config.yaml
encoder_arch: "res2net"
model: "contrastive image-text model"
dataset: "regions of photos with short descriptions (Visual Genome)"
train_examples: 203450
image_size: 24
crop_scale_min: 1
horizontal_flip: true
translate: 0.06
color_jitter: 0.2
tokenizer: "word"
vocab_size: 6471
loss: "softmax"
embed_dim: 256
encoder_norm: "groupnorm"
encoder_activation: "elu"
encoder_weight_standardization: false
encoder_depths: [3, 6, 3]
encoder_kernel_size: 3
encoder_stem: "single"
encoder_widths: [96, 144, 208]
text_encoder_causal: false
text_encoder_width: 192
text_encoder_layers: 8
text_encoder_norm: "layernorm"
text_encoder_norm_position: "pre"
text_encoder_activation: "gelu_tanh"
text_encoder_mlp_ratio: 6
text_encoder_head_dim: 16
text_encoder_fused_qkv: true
text_encoder_bias: "none"
text_encoder_qk_norm: true
text_encoder_parallel_block: false
text_encoder_inner_norm: false
text_encoder_positions: "sincos"
init: "trunc_normal_002"
residual_init: "none"
optimizer: "soap"
beta2: 0.99
learning_rate: 0.0035
beta1: 0.9
shampoo_beta: 0.95
eps: 1e-08
precondition_frequency: 20
max_precond_dim: 1024
one_sided: false
adamw_lr_other_params: 0.0016
adaptive_grad_clip: 0.02
max_steps: 4800
batch_size: 128
epochs: 3.0
lr_schedule: "linear"
final_lr_fraction: 0.1
warmup_steps: 240
weight_decay: 0.2
adamw_weight_decay_other_params: 0.05
Rows from block 4 of the text encoder of a small contrastive image-text model, named by matrix and row number. Rows with one number belong to one neuron. Each number is 128 + 32 x the weight over its row's rms, rounded and kept within 0 to 255. All counts start at 0. Numbers have three digits each.
After each neuron's rows are labels from the 100 texts, of 14976, where the neuron reaches its highest value: "tokens" is the input token at the peak. Only what is clearly more common there than usual is listed. The data: regions of photos with short descriptions (Visual Genome). In brackets: how many of the 100.
# fc1: MLP up (text_encoder.blocks.4.mlp.fc1.weight, 1152x192), inputs 96-191
# fc2: MLP down (text_encoder.blocks.4.mlp.fc2.weight, 192x1152, transposed), outputs 96-191

fc1.681:074099127173144175127199087108134120140087132119121166146113152151144131098145159168129109093099151111142153076123101108142109054151164148122128121181120131143075105143114135128059184126102126162153140085115094201165141127124046166134201148069161108147094141163096066134127173114096114146
fc2.681:191187138092105123152061155128123148146129103136138087138153089098078134149116159143148145133204095172158117172110157131122164217046099110085131112102119122113161130077160117147145082132121089109133139153142163086104109132145184089124078079143076158112155090080154132111121103141124150145
tokens: "shirt" (23); "ground" (15)

fc1.671:100134135190109115147165108109149130100134115147170147212083103091136154131067186126093079112127164180156084149102127119127157117146154135124118119215104125116092186125157132172201146137094084147066116171175108126067105158134101126115117065056161140133108115187107090159165151094090104143
fc2.671:147138152106123144134082125148085121158145137123107124093184154175088124110178135111165176135157077077155164104170159125112131111113099080141099142031158161134159060131099148086068119104182139119169145092083153119224129111160129154156139179176114096143153132067159143081113102183154135085
tokens: "snow" (13); "cake" (12); "building" (9); "eating" (7)

fc1.680:070145079140158162145135106076149152170119135193127137127073120143139115134131158089181086123139171094147115233052108133069136140155138152127166139147119130104060196100108135107084155127147106108056105100163126129079112149120149094187126176092165171143108114159128106147127088097137154090
fc2.680:187113156142126141126117139179100095116148125142116127091166125105096164106099153145104157134122074148111130071190137110116133100118127092115062151107097129119207066183138136146145104107146159148164127155081138110177150134132076154096150084190091080104125118081139119122113161178125105146
tokens: "sign" (12); "tower" (10); "top" (7); "green" (7)

fc1.711:107074112112121126139117123046191138111100092120150097177172121157143117157077102114100136144160112075091147135083080136127138134075180137139117143070120143124111160123090141145158152067127126111149196137174163154141091076112081163179131139090160144079069081167169158194101118092094142096
fc2.711:159155122144113161115096127173115161120144116154102126073088095076132136084112115137123113120113136186142069084155149126091139121149106117088153060175140079160152104130137100113111091178128109163131085111063061097123192174151137103125135076143088105165168183102069131101126107144166074129
tokens: "bus" (89)

fc1.536:117171131119124173100112092127115079159105126124161071214209145153155120102085141141156136091116157153093125165105080133176115158171125125116114115125170138100078139111132113133162132106113172158064138147136112173125088118081136112118118135071086095123103135163158187115094154105063120114
fc2.536:119114158122152082171140187122167155107137144116101204092090132111140125114127104138113135155134093142165118084187200105098155086101131124154145132108112133201140107154103116146115137132092083121138139083119106120138134132170128136119124117168129133098122113089130069165166049142189114167
tokens: "snow" (19); "teddy" (14); "skiing" (11); "snowboarding" (9)

fc1.422:134113119096091119123114107115165137135115122122119169150099105092097164084140119101130091078124117108126011163131136082115127100071111185137144112161159153127129096083158177148087105113132154135170140156164145146100163128117193134113149162094138080068094126089067099133103107148144086144
fc2.422:118172189080168121140127122132131111095137127116124124182172129106111108097064149059119158126091175113089132140109126136156091114161128080089130150113158162143171113078095171128129147082079110135155144140122154118073145157184152228172157141149074113127090134074171087121132118129170232184
tokens: "snow" (65); "skiing" (20)

fc1.277:129104112120146115153154110136105110155112199139104146110144129134144166120179192125092113053125144099099126138116134147116118136141111112169120110169175164117135153083133187119111158150116110162148107144122116169102115133116069203150106098106140147116174119147130140161086128075131138065
fc2.277:166162170177125145098131111156141127092119109172193107154144168158104120148064078164164116152145129155183148104146149142135132138080143148102142135098092106130100098144086102116135110124150131115126185107135155143138139150115178070132138152138120139169091117125138138092129227195100155209
tokens: "train" (24); "building" (18)

fc1.160:165071102144108115116128099107140172159144085163101122125116162183109139090104139126122133136111079093125164118059153064141108102125155104111128219128121116122097097141206166124054143095164089202108119136092092162145120163180126171147160139102143131107136093119118161147131098114086193116
fc2.160:121184177109177145139148151121124112109096217100146145119143143085150101123124146112190136139147161134114104155176127176121155156170094200175132078093176144102159111148057065129180124121107148053141164142158159093088089110109164117134148149154125129146119143146139083117098190162177082109
tokens: "brown" (13); "front" (10)

fc1.354:138122122094151056102171133127127142203159087145103122128119093152102167060141131124113054180079140146106160129153092111121105127110142144078156117114080166168157129137127112077105132123164118115092131113102145119125183078132134135201115179093185190126126143155105114119148105118129102101
fc2.354:157118122144151224149123135107161110071147145138117109135147102115126107183108126136166163072212128111131111171100177103124165139152112103182105158157119072026096148156117136138156143120131162126153104144165130110112107164110135106102139078152100089146141103119163163165086147107111159121
tokens: "pink" (96)

fc1.624:141136127127102153124128160195146056072102103113166113156146165095179181102151136129109146148141159192177111118219098146131130110104135161078130099183131131147171041087152085135093082183133109141116180130133121092143125192164066136158119146125092107122155166094075156122112127166134038153
fc2.624:104159098140153121104136103091108139157146151130110153179114100164081093147139112149141104129138105091092146143050172077168116178126125075205098167099130144111095210130110158165140184107102115125157103105170138163118122072097164118099129123148167147152114117137209121146135130123107206091
tokens: "snow" (13); "white" (9); "snowboarding" (8)

fc1.337:068109119178114156108134147143136082151080079078117182105135158075134152113155178151177062126138144110126094122149074130139099123114160169160166067161107113121109160162101098142072166147161173139161146127129110115085158063123093195151152101082124158212073118127180104135127124175115154046
fc2.337:169161106080190146157116094111145164143157136146173099216161057148094168186111125121097132119119129201112139151108165092101132138089072090124075187102147134137110093084136116134148090106094067131124086104120152144141151197102181088108103112146129126096179127121119129118118186082149090161
tokens: "shirt" (32); "baby" (7)

fc1.311:123100089104101170143123117132125110094115195163116061166115139136183133073101116167105142123129118126138127131168165111104099136121175085141182071144185132048123089069089100115133080194120132057071156101073097153142137124133163156104140168114111066122131158150084134096135112109124083159
fc2.311:129179158140161115079166131157147161148139064099123175117160123092106124171102100074144131155115137151136113142081081159159163133124092169115051169085088119187126124210171144138118174094125130189180122114200151103136113162105134108132137127191170142139100136091196119101097113154155157106
tokens: "of" (21); "bus" (11); "goggles" (7)

fc1.415:109120088091142205160110188089168092081085090131107095090103132197184104122194158156157106139149146094114091136105111123114137149104097158110139136093156118163095187095180185117100092091132101139182094173148098162175132126117175146121150154168110159135128087145123125134153124108138107145
fc2.415:160110133138074059107122070174131143156151133163137127149157073070120141138064114104120186147098169144130187111141158122128136119171155098123129120131107128106188111156114062130149129155085149122080164085114158107088146137089122106147095114087133136137131153093086084132087134175079152153
tokens: "a" (17); "." (10); "person" (7)

fc1.371:162159115144113116162129137131141080160120150088159156153166135093114172109163169103110137085148120164191086107081127118148128208151108122124136135150155127089087175072087115154135119149150138081123073102116148145071145115114123081118165153101155080102109132082124105148146176109093136076
fc2.371:118105145140173136130178093138095151133109100154105061101119127157118088121111117144128109111146151108103168089151118139115145070096141178104101101085134117136162063180160158113092173071134137113167144138107104155170125175146114141142096117150096162130143121130092134095089144157165125149
tokens: "sign" (17); "tower" (10)

fc1.763:074102076056101117120180122114101115108133172093165166091131156112110102095152153172061143124105127167097123132134160116136141111164088152089130149117131124094156119109090064165120099111128105101072213104149130141097133117146084132188132157121147105075121136137108154205144106145133120114
fc2.763:184212197187192162119102175164165146132174107140077076168157115111126148128122075103186129119173129097127086124125092105121142167067165085174085113122150119143152127153152159094116176120130141157154057145101094123126106127106176158103114103134089170179127162092151113097105119083123144126
tokens: "bus" (91)

fc1.653:156152132146128125167097128126170117120127134114144090175103134171116126155166178116126074189156126078108114131120115126115172119145156162045123187122089143084167162084155184145111142096109125143132108117141164118133106093147145127181125125148154172085130074171099137209096122132137161096
fc2.653:109115147132109133139145135143146154130093119143149152113168149103141150098045079108145191090112109155141123131143158140151128113071104153228188117118168114183108097183092052154210139163141106134105178139105140131142158184102166111145166129128117092184119168083140116102173148136170084133
tokens: "bus" (62)

fc1.392:090181144123146126153114122150093125124096095111143177183145128221193120133134128108169160176117129127095078150163152093071071090121129136140154117121082109145115123087126110140079164191117163096147125105151175107111176116120093117142119104076126120088081087099109108176137099054166081134
fc2.392:149150154175139150116091132165111174120149116210168158114034206083146138119102112195101150117138096121128078112100131129175173111149064160087090122135136098109119155138121133137164119093156124150170102169085146140166166105087196169186176164154108117105165146166145093088148133113128072097
tokens: "pink" (47); "screen" (20); "monitor" (11)

fc1.254:135143161097138144136195140162155130162154094145150073115105151111034106161114106177100079138116129154111085135164126135138122116120100084112173139083132097095114184045155077183145165069127179133148130121173149129120112173153144163112129073143145144137141153135052143122093139111074048136
fc2.254:147127104188158094127116102100098154132087111124098119144050171099139180144089124141045159121149115120144095142172102137140143119182136126112069192112093125149089154122163141117178163121149093130158115144108116178112162128119191104149177130140116143121101125157091114112112114120124127129
tokens: "blue" (61); "television" (25); "tv" (13)

fc1.47:093072100134078119148133146105186164028161155108117103140078102148080111046106100161080138129068106100162131116099132118068150105118124137089073130185151110081130146117119138078144064134127099119098164123126080148137102184143185085167159194126086082064076128138092089182131126098117082193
fc2.47:153239162096188144125131123159087110188131132139110132128159159071123137184158187096194135106183133164069109143137130117168134127152104101170151127081111122124166105162112107151125181112165141144157086115132149096110123094149081186114102071165140143166172135119174149104135080149129167049
tokens: "green" (82)

fc1.255:051067073072111133119127074152109081132060167120128120115129161141167185139134172179154209116120111130080115139133122161117135154096087133138124123089164125076108107126083078149108114126129189104161141048097118132115093127117107188136132140086131107167107133182215180175106132107089161064
fc2.255:209207199161176124134134199110170189137172111141107144145151115119164109115142109082086043137140159122145082056093139109158106133128181120086095108171130114187112153095121125098115120114111076152123089200164112120133187164097133061115107094139108156082162155073072102135133157139155098156
tokens: "brown" (17)

fc1.565:070122156086164107203045156100159132135114141087124178118111057119109127145118079120180144141123120067121095132099140128076117122123149130163096141127130136084166127142138075065102108124115131121122143109125119054104107165148132150121132114151118138157158120192057111198127093128164121102
fc2.565:184133098161077164064193126178096119111148114166106073147162168070141137134101160105094093109096147178061166144147093116150144104130118104110128132112100067190119155130139171185178135118150097172142108153150158177139181128076130104150148123121164114122106168085185120106136133100079083167
tokens: "green" (62); "blue" (11)

fc1.81:127124122139140169071138161108147163138136157120087171047067128128081101116140127087044107117113142111151181137072145073099149111109096049114078144126150166187182171138182141132129109174114091118148112142101088156131158135132144126167164091167109061114184131132132121162114128184131140152
fc2.81:154117127146136117144129123150093105118134129173164093200184109118193179136069100173176136112143198151062107151183110176100141168184146167149132112095102105100123129124091106054082133062148178103120118141168154120098107126081166129115116159140187198112119162136124102137098116111111114106
tokens: "a" (18); "black" (15); "purple" (14)

fc1.619:107123099167106125164112134125120109144138134142128101141140158092103148072167175144102186149132119095184134190144146127076152100129087062145129093157163133025148099103140100100125074110144182125132174077119113145124102142162144138196107162125120096112136182105131111127172107207153102097
fc2.619:142159151110179136084158151134107138108110138112136145114118111112143113195101087108126051096126142146069084111096091089173118136148167203135076168105134100213082131167105138139133201134151100142164061165147134122119154171081112118054162110138118154167125108159153127104089164066114145109
tokens: "blue" (100)

fc1.675:124146118125129118121141140062043111153172171167169174154171128123104125166192142191117070149150172133110134082144133130146183194146130139117181091142186149124073108087143128111163141106132120153149084212108107195122157155122134139191114189134132192126156105079114118126127130117122121133
fc2.675:159142143142148134117146118190165095079080102107123072130121126153128122113116106083140204126119143108138130154097114106136098085122134117179077155094120085125179144169121127151083112123135171102124145070193156089129112122125091079090127071131111080133124160150129154135138185156108156121
tokens: "brown" (55); "on" (8)

fc1.73:064104120177117139020146135114181152126122117173134157140097185116083108099117128130117214150142137084098093120112046112119140083120158054115107108194164095167132073119077089123153143137138167120147167099106107174105094153106180103136138109132116083130129097135175115150100122149178142133
fc2.73:190175155104148103240143123163058136107108177074088105108134090117132140180109129121148057133108086175100131140130210106126102132142113172163106143076129147090097176149144138079104118095087113151125047126142109056130130144130112176152125129186118147130120180143132110146175125102063127140
tokens: "train" (25); "of" (21); "on" (8)

fc1.739:095157138088067168137114135103139151127140120110127199099127169176135136105132100163158088135076135087139140098161117169211095086141145110069195115158123118142104112102161116112097151123102133126149124141111131155146160090165124139113180131108159176108144104155080180125131175158128104162
fc2.739:187075117142198130158138163151169098175106122130179086170164089105105128119131177117115170143175169182111123131126161132096173149086115145181127164089107138119144179144105118167169119146128165118116158116174165146079145133119185078168096138142109133148089129093173100163113101101136156114
tokens: "shirt" (26); "dress" (7)

fc1.440:148102115077195126117104110108137142105075119094105124173125092106147148131174163150122117142153096115096110090125116138108186118157128123109106075110105169146154138102172084075080133141103084135083094131128073177107149129111133165149145145090187101100106133109113127117115117100077135110
fc2.440:148080129149124142184119104153151111143141076119200138123142113111129091146108125160135142121148196108116159180151174066143151151151146072093097100134169178177103079180137163143175089139080075122100152147078144176161137096094157135147151144113149095154042112153124123052124099143176081057
tokens: "shirt" (46); "vest" (7); "with" (7)

fc1.642:110099137090105164176134118116122133147156138133160114079100141114120149107166146109081117134118156113131125147181109111114105093120107132204091175081117145150131201155163108144108087137155120108146118170129179154113185105134115125143149076136185124104136132155095093175165126168162100065
fc2.642:165175082176135147072144119173161139134102119142072113175169099137157134159110089153175116178138138165097173112097146116143136171129155135068173103209125102131100107120102152087124123103096136128128132101101101124133093181115183140115097147140097133169136127096114127094085175117104148185
tokens: "brown" (33); "blue" (12)

fc1.657:100091093038118135079179068125086130105184091115154125114156096151133160099162164145068084091118123207104174143153171131167077144111126169093112115099109146175111106121096099130079156114147062137102108131156104119147154126134075124138169173113143141096113106174098147189131168082098117108
fc2.657:152173171186155139174079171149199144157111146203118115119145164115169118120115126143203147176129149074147090116113090123123187161132116073157129133154150123100149153086193135121121104156115171137156175129110130121109110148137180131141083083132078111181200142071146140114142097158123157172
tokens: "white" (11); "surfing" (9); "light" (7)

fc1.336:112108075174144155143144097132122095156158167163186077184093174103156079103147184164064119115116082155134117138092083093149151114103134110107126134132138138120070146127221168100152114070119160207167066146097004185118108165118140142158126082143123090106164097144160139173077128142154121172
fc2.336:135162201114143114129139141132111144077072139074075184140145165139123203138097131059192142203126149097127147126131175157110121136146131145167111141105185143170157098148073052137124128173164080085087157093152214066171104132114159141098102174131141126147134149131134102101192142162084167088
tokens: "white" (25); "paper" (15); "two" (12); "bear" (10)

fc1.165:092161145102158117093053136068129151122128142121156084143135080066108167096061186131132088097133146054138130076136105108129072144109112159101154068116121153138075143154171126145159156109106125203187158141117135119075178145190146136171137107147134142096125188124201164109103154101066096094
fc2.165:186193166140116175146087122124153121164161130140166146119129192106091143204076145147089057155103125105125111122140158104106124162170077127090110064165114108117167102126202079107154114089121107152146140150078128113201152082104185147139062161116147130127078179102130113111079142123127133110
tokens: "of" (29); "front" (10); "ground" (8)

fc1.132:114128109103122120139113147162097149115102141111116153052157138141121081120174140145152088117187152141098107147165095129154146108082120140111116077139073172119101153048118132110122094125123124197113152180160129186133123126130107116151185097112060137108108229075096103133151109202151057148
fc2.132:128123115127192160090154126147145136139161140132149092206100142116159179141107145117096180142089140134101143117082140091141102188180132133153121146107152101120147141172148129161114145125149144039151045079092127105128152138101159156107067175129191133141161068172168118136104156114082221105
tokens: "white" (82)

fc1.598:170127104108111149165135109148132170097123134149146178138116158094151141116124123122172062105131107082082085128071126105152110141119156119167106149205162124173140112084171154151080097125168142122113128171103221117151153136071145106071122145079185085154066076163127177160162130112104120146
fc2.598:118104176100150108128107105141078170135141140128152119149161147111065120067050123144142171141137162120108123153067164112163143125125113152103092175100132164156137059169135131104171123094056096091139122176165147189065116148140176137128117078186123153147093115117138171111173113145155248114
tokens: "snow" (23); "skiing" (10); "stripes" (10)

fc1.458:128089115154116219141164144059104100114150078116144154165130143148161117121190168148156100139129155164157110119146128110068154155154147155130097117085162102117079163118151165138135157117156122127148113147116107184187184127085075167171199147112091166149084117124187119137132115140125124101
fc2.458:140179120102131080136106115189179129162101133172149070080147094092116138142077106114099140092164145116142117112120117140173103122116100121124149120163122138160142099103104107157102119119121129119157161099142141124105118161162153066089074110131123108083198128121060116090131190141135133160
tokens: "sign" (10); "doughnut" (7)

fc1.219:120154083089130171098077119094146124109134145169107126110042131141139118122186188147112158128133127085121147195028125082149107076136137073088172159130117131078148134133161169066142112099156163131092125118052145161136118164179162083159126159107042112145190143150123154081130143154130118175
fc2.219:113089123150135093137173166140132188121137114108117134120167132093082110118081072104168121131150125156087135114187146152088190150127126180148079100148106089148140113140141063159115132161059109117161106161170133101120116103061096163067151111193148144103064132095157095193106058112124196092
tokens: "pink" (96)

fc1.508:186110161134146111064135164122188128131097078169135152160145135102097104154151139101099118169162114145133107124069158100179175230119159113121172163184079131093149079096187122097070130152125132118126133121152093076139169144139140112163109148136141159101142129061111159083168104147132150083
fc2.508:099154110148136100173139115123035115110150198091123104117113133155163149103076112156135124139126155114111156116164078142100118056173112183163103134106201126145099159151061123165182150077172143127112139117139153177098075123102121096120151116127132104149118142180164135194058166115153129142
tokens: "blue" (29); "of" (10)

fc1.148:122134168104120173152100148070136131122128144151147120106121181185121138075185161134118163154134180137141112151225161138079113078078116072131162128084130152128088116092123103151135100125035124113169066073113098169172142102095161095172143149107120174118168116184159111083167127154148109109
fc2.148:129106076132136067114168134200141150143103114118137148134126100066129113170095096131122120111122091130095150142040117117171159159200172190134106118161154064144111145135133128117132166120229146124145174169145151099080153193157092117102143112167115094150069163063102111159111143093110137131
tokens: "shirt" (72); "neck" (9)

fc1.294:183128083141106074100158147177142117137071103161093096116076173128101138105100118119098166132116118104135189160131096149127159148164095130068147145134101152183182142142139161110111147113144082116140095165082194128130115149193109129096129132142080142121161136170108144121086187128097144134
fc2.294:095100136156184172134101136089117140105158118114168120153156076143148147106130116204145101110193134147133093145149158113087137129096119161200090146112127115080134115135127094131141151130118180123121132105162075134133128092120157155132108105138150123107053100119159123150105080142191126095
tokens: "blue" (73)

fc1.115:057069174146161129169142118035108167133144085161134100158073109151094122147117125110124088116133123112196102169112158080104114075105166055130119149135135175064102132151194165105128154150109122128093148113113073143140145179127135085238127088123149129131147129170163124133208122134170134107
fc2.115:183197097128096126088137138207129129127117150117109176091166159115159140114108119145159155169116135142034196106148098176116168130168118193124144114091123057195127123121076094153116096084145126151173103151161157084136122117118120167052149163172106092124140159090096096135079141114112131162
tokens: "brown" (55); "light" (18); "tail" (11)

fc1.215:132129135166081106125078083155123143138111120136125094089113181245157138056106111095118115148126083111146147115105160097112114179141192159138126147145098197117111118078041114085079141089115112106133186118113202187127093144123123117139161087090086092099166097086103125139112143117151088045
fc2.215:122165134114136184093179156121146108110129139147173146117149094056107149140074142135141112107151137164111069134141161107126106124102106132164088144148166000163105073132129106132143142152113127180144115123147085103119163183088203134108116149165171101145074161196219088169116094122180101141
tokens: "bus" (38); "blue" (13); "pants" (9)

fc1.339:117149177113124110136085149136170165144130136116087137054146156134154096113108151153102122097074145143152112148168138118093111089126146109100090077131118092141086107114050124135104102123059089099097146130196142124159147149144113131090140078107142113159176042145098167146119122115126120160
fc2.339:129124098104128141126154102179110070131108102161126104177126108122082126118156101114156149145155097125103154131072125136129145176109110105158119207131119151123128131128173118126140158124186168175156119120067145106079134118143144105142143174158142191147066202116158088086115112119142106143
tokens: "shirt" (13); "baby" (7)

fc1.179:127117160061165144123130095137143108172132122117112186079135145140154118117142170185088130128070091147141140102127100127148162165146155149103085123090156103147120153105104091120121128079197103116166188137079137135097101182126097145143169096162171083192144120191114156185136140147108154145
fc2.179:145161114190121148084140148144136160074124110149086067152111106098124188149087087067173138153212163125108139157131153127122126105102108105132148140144116151135167102144182171080106103166071160157084079137150108105152148097112160121074108157124108174110137166061125091105139109116166112158
tokens: "brown" (72); "train" (9)

fc1.243:106122144120173134136181120156133065097092123113140131097188149115184183124142136161136179118071099151099147086109134130061184127139093108118078109150117127115180159116086073139130120149174084119167157120127150143107067109139072160192124137024129088095080132083197125146146150132079103063
fc2.243:149171112141136178109095121111119151151177123158114095166076112143081078123110139128115092110181128141181095150106135119174060183093144099129123114106162123100069078119147159097076163120062151133127098124153080092155187157102124092085107083169118188127198127145074136115114117145113176189
tokens: "train" (31); "field" (11); "white" (7)

fc1.593:148130151065150148112105162114114129192097175137089101009077169164160163145148157109100158108132113169134149113137105090093124108073104080100127099143141173167119117072164133111128109169105131177185093151087095187107090093136155178119135115154110099133096190104163112158126106155120150156
fc2.593:135136100155140144095140091149123123045148122126160163238126103127144098148097088157139141136100148136130164152090151184164115168222101149177135142072136098056117165177086105121116136118142104051101167109167130084148161170070141086111126155125180130090162087140123116112120157124091168135
tokens: "pink" (84); "purple" (16)

fc1.182:163108106139122170117066140116150094168142100160100157116160157140171166119100112138128121132105121090201118075050056108116120091161134101102135104181138120103139109077145188094161112077143140180117129157083140190102083175163149172080141116134096088167149128097119160102125147132125190183
fc2.182:090152130122142113132187091155140170082107155091161108150102106114085091126141173094153143120118165138075137145185206141154163163120114133159117146070097177136141151217133076171119141176093095079162110088179129087190154124061135127146126170140154151135110117162147078102106121154163110102
tokens: "snow" (39); "skiing" (8); "on" (8)

fc1.180:148079164091165137145151074148125169113111136095111147094153114109081120208104123088118162135107134130158138104094143101159107144138100077147112189158151147141124117156113161177165166123106096124106171116114184089128108172147172148051105111113204112104149115113116089110158112131059170177
fc2.180:126180116153072095085061138082103085103123125155113116141109140149171129060135104143119131128177107124143101148168110182059146131112119167114151102083127138123145131117164121072072139130144106108115128157145070122118118057128066130172154152149086155125124118125124152135109125114197063097
tokens: "brown" (30)

fc1.462:081130196108166101076161106122178141161083166171110131132108169137156122173116179104120168177101133150080182182179141135088112100091099109151045143143133139110108122196114104138133165141134120137143139084146144125093118130128121139095081092089128112138108095199146146164101105135129135122
fc2.462:176131079188097148177083154109097143084182127125135120144139087127096155126119076160144086120146120117146097120098181100158153133159164113128216112168122116160087143056132140087101114096076155156099133167089110119114154146145149123139165143173127171116144165061135147129174137093123103143
tokens: "pink" (49); "train" (27); "baby" (20)

fc1.494:133110127146137128114124098117129090066117132108151148071144135134092131121109119139135145176091125098202121128184168081133183123114127156141126144121123127102150153112177088108137167122156107134096173175106146139115072125064167138089138121074149127140092114181141098154124125096093115137
fc2.494:149144131161138146081125146193112109062144165134148179132133118101052097177112116156131129207101132129135132141112205093174168156137117166138132103134174066177115105109078129094121102105175110143113138147122144118160138119177132079111156170128150144173137129114145133173155088110120136148
tokens: "shirt" (24); "on" (12); "is" (8)

fc1.453:112113067147071133147169138120124139101156197074109142154143148143096129140159157186127120092121117081128135108065107107089112097120177129081091177165172124114140118146134162111064157148149112179155139144053076152111109154138081205127178144148106116078104170120125154136083182101103180123
fc2.453:155176193141188155109122125127156111130103103192143126116115137104154158095063118090164115094133142164117147126164157141140145158142074107153163077074092138165124134141087085158175128119131130073123136112161144147120107110105177046139063120108147124135179092123122079132138125141091110160
tokens: "green" (15); "boat" (9); "water" (7)

fc1.248:111075122110096110118108162147138140187134149081142199036190152093106109119171097162191136117101108145094146061144132080129121089101153064130095142151080165115164148118129048065127101146125136154163111118095129105127163116154038192128173151108109098143151188090109158128130116158103097087
fc2.248:170234134148150164074164092113107123092164116134097060240091076133134156139088153078097114115167156068111115155064130134148118168102109157147108123141180097143131121120109177174102130093111113089141113122159154161141079145083206077156075102154161151112137110169129094139120167104120132170
tokens: "bus" (10); "building" (10); "boat" (7)

fc1.161:146136165091144156195108126081103101134114200091117154141148142082220173157183139152165088142110145059096144146144138174156115115100103131111142171130126157116149103100176112076117177080139138156127149127087149112144116154148116126153106137149092170143197124143109168180069110114153146097
fc2.161:110112102146099114088130142131174132092135073137157127126071112146050111149010111114107149158139117159154100142084122077123143123123172095165123121163153089141141140129098116182154091185085088108113104114162144129108170110055142113098179141131187103121068151109184110109182136149139116181
tokens: "blue" (95)

fc1.569:090121137101126163181070177078143130106152131126198074126101171108179104075148124110097175114103061137110142098144131076128088118101163117121119129102138170121116125141203102124099049099124140112138075136125036161150166116138119188121151109152115133134175110197089151130094092136196128155
fc2.569:167115162167152107093204097171128141133085134127060190148154120095100139181106115119167119173125184111103140166084129153132181150149123142152108141155164101145127157131103124093156187144115108148125183123143178110100093153083202102124119109123145096140095145063174081132177158105082124102
tokens: "a" (27); "with" (8)

fc1.116:135081116147122127115121144153160127115048144132134081185170126161097103182122120102145142092137108112080119109200176094125149195114135103083062128131108101088098097136139153150071127156095157090093166088163117115124160109098130093132135076092113139163115116146101158148082105135134127126
fc2.116:144140134109107133142117111152115119110182126113149168079113134112180144063095130165119134161113139156135128130041088138140106074138121161182222128116166168163112144102091106148180178086150105175167089138127122142132076140128146150149141180110158116083133141114167095127164161122131122137
tokens: "white" (42); "train" (16)

fc1.256:095091157118125118128093161108110173168151163122169167119121141119131108132079091163117102127090123125141126122178135101101158132157183063158082102173137077091165074109064048113162121162113156112156136111091067114116061159118115182151091108100108062138168095107125115121158073142097145157
fc2.256:138203087130140144089161102133142079067118097110114106131128091099097170138142117067160149105148125135065091180037124136134090104074064136141119142094152143157073165110135150100077117094138120182137080132192153103119182131089103117109163126199173160099108176160151123149136163099151085108
tokens: "train" (19); "skiing" (12); "brick" (11); "brown" (11)

fc1.604:080103090198144188087094120160160192134133146087145153107140169116090117152142091138158157124120164069112133193146119141137112090117107126157119101151148101149146108130103063163119136158086147110133130076107113103110128162140168166140130162161062043118187090146073094164137146140075114130
fc2.604:178160174081131095159172117098079076121103110142123097143128085115158179146121177123106104141139131151119114121102122084114172156115170143135107147139163127146089111146169158104090122072193134126154096169175154152167106132102103156153141080200178197143079157132206143107151094135202127109
tokens: "green" (86)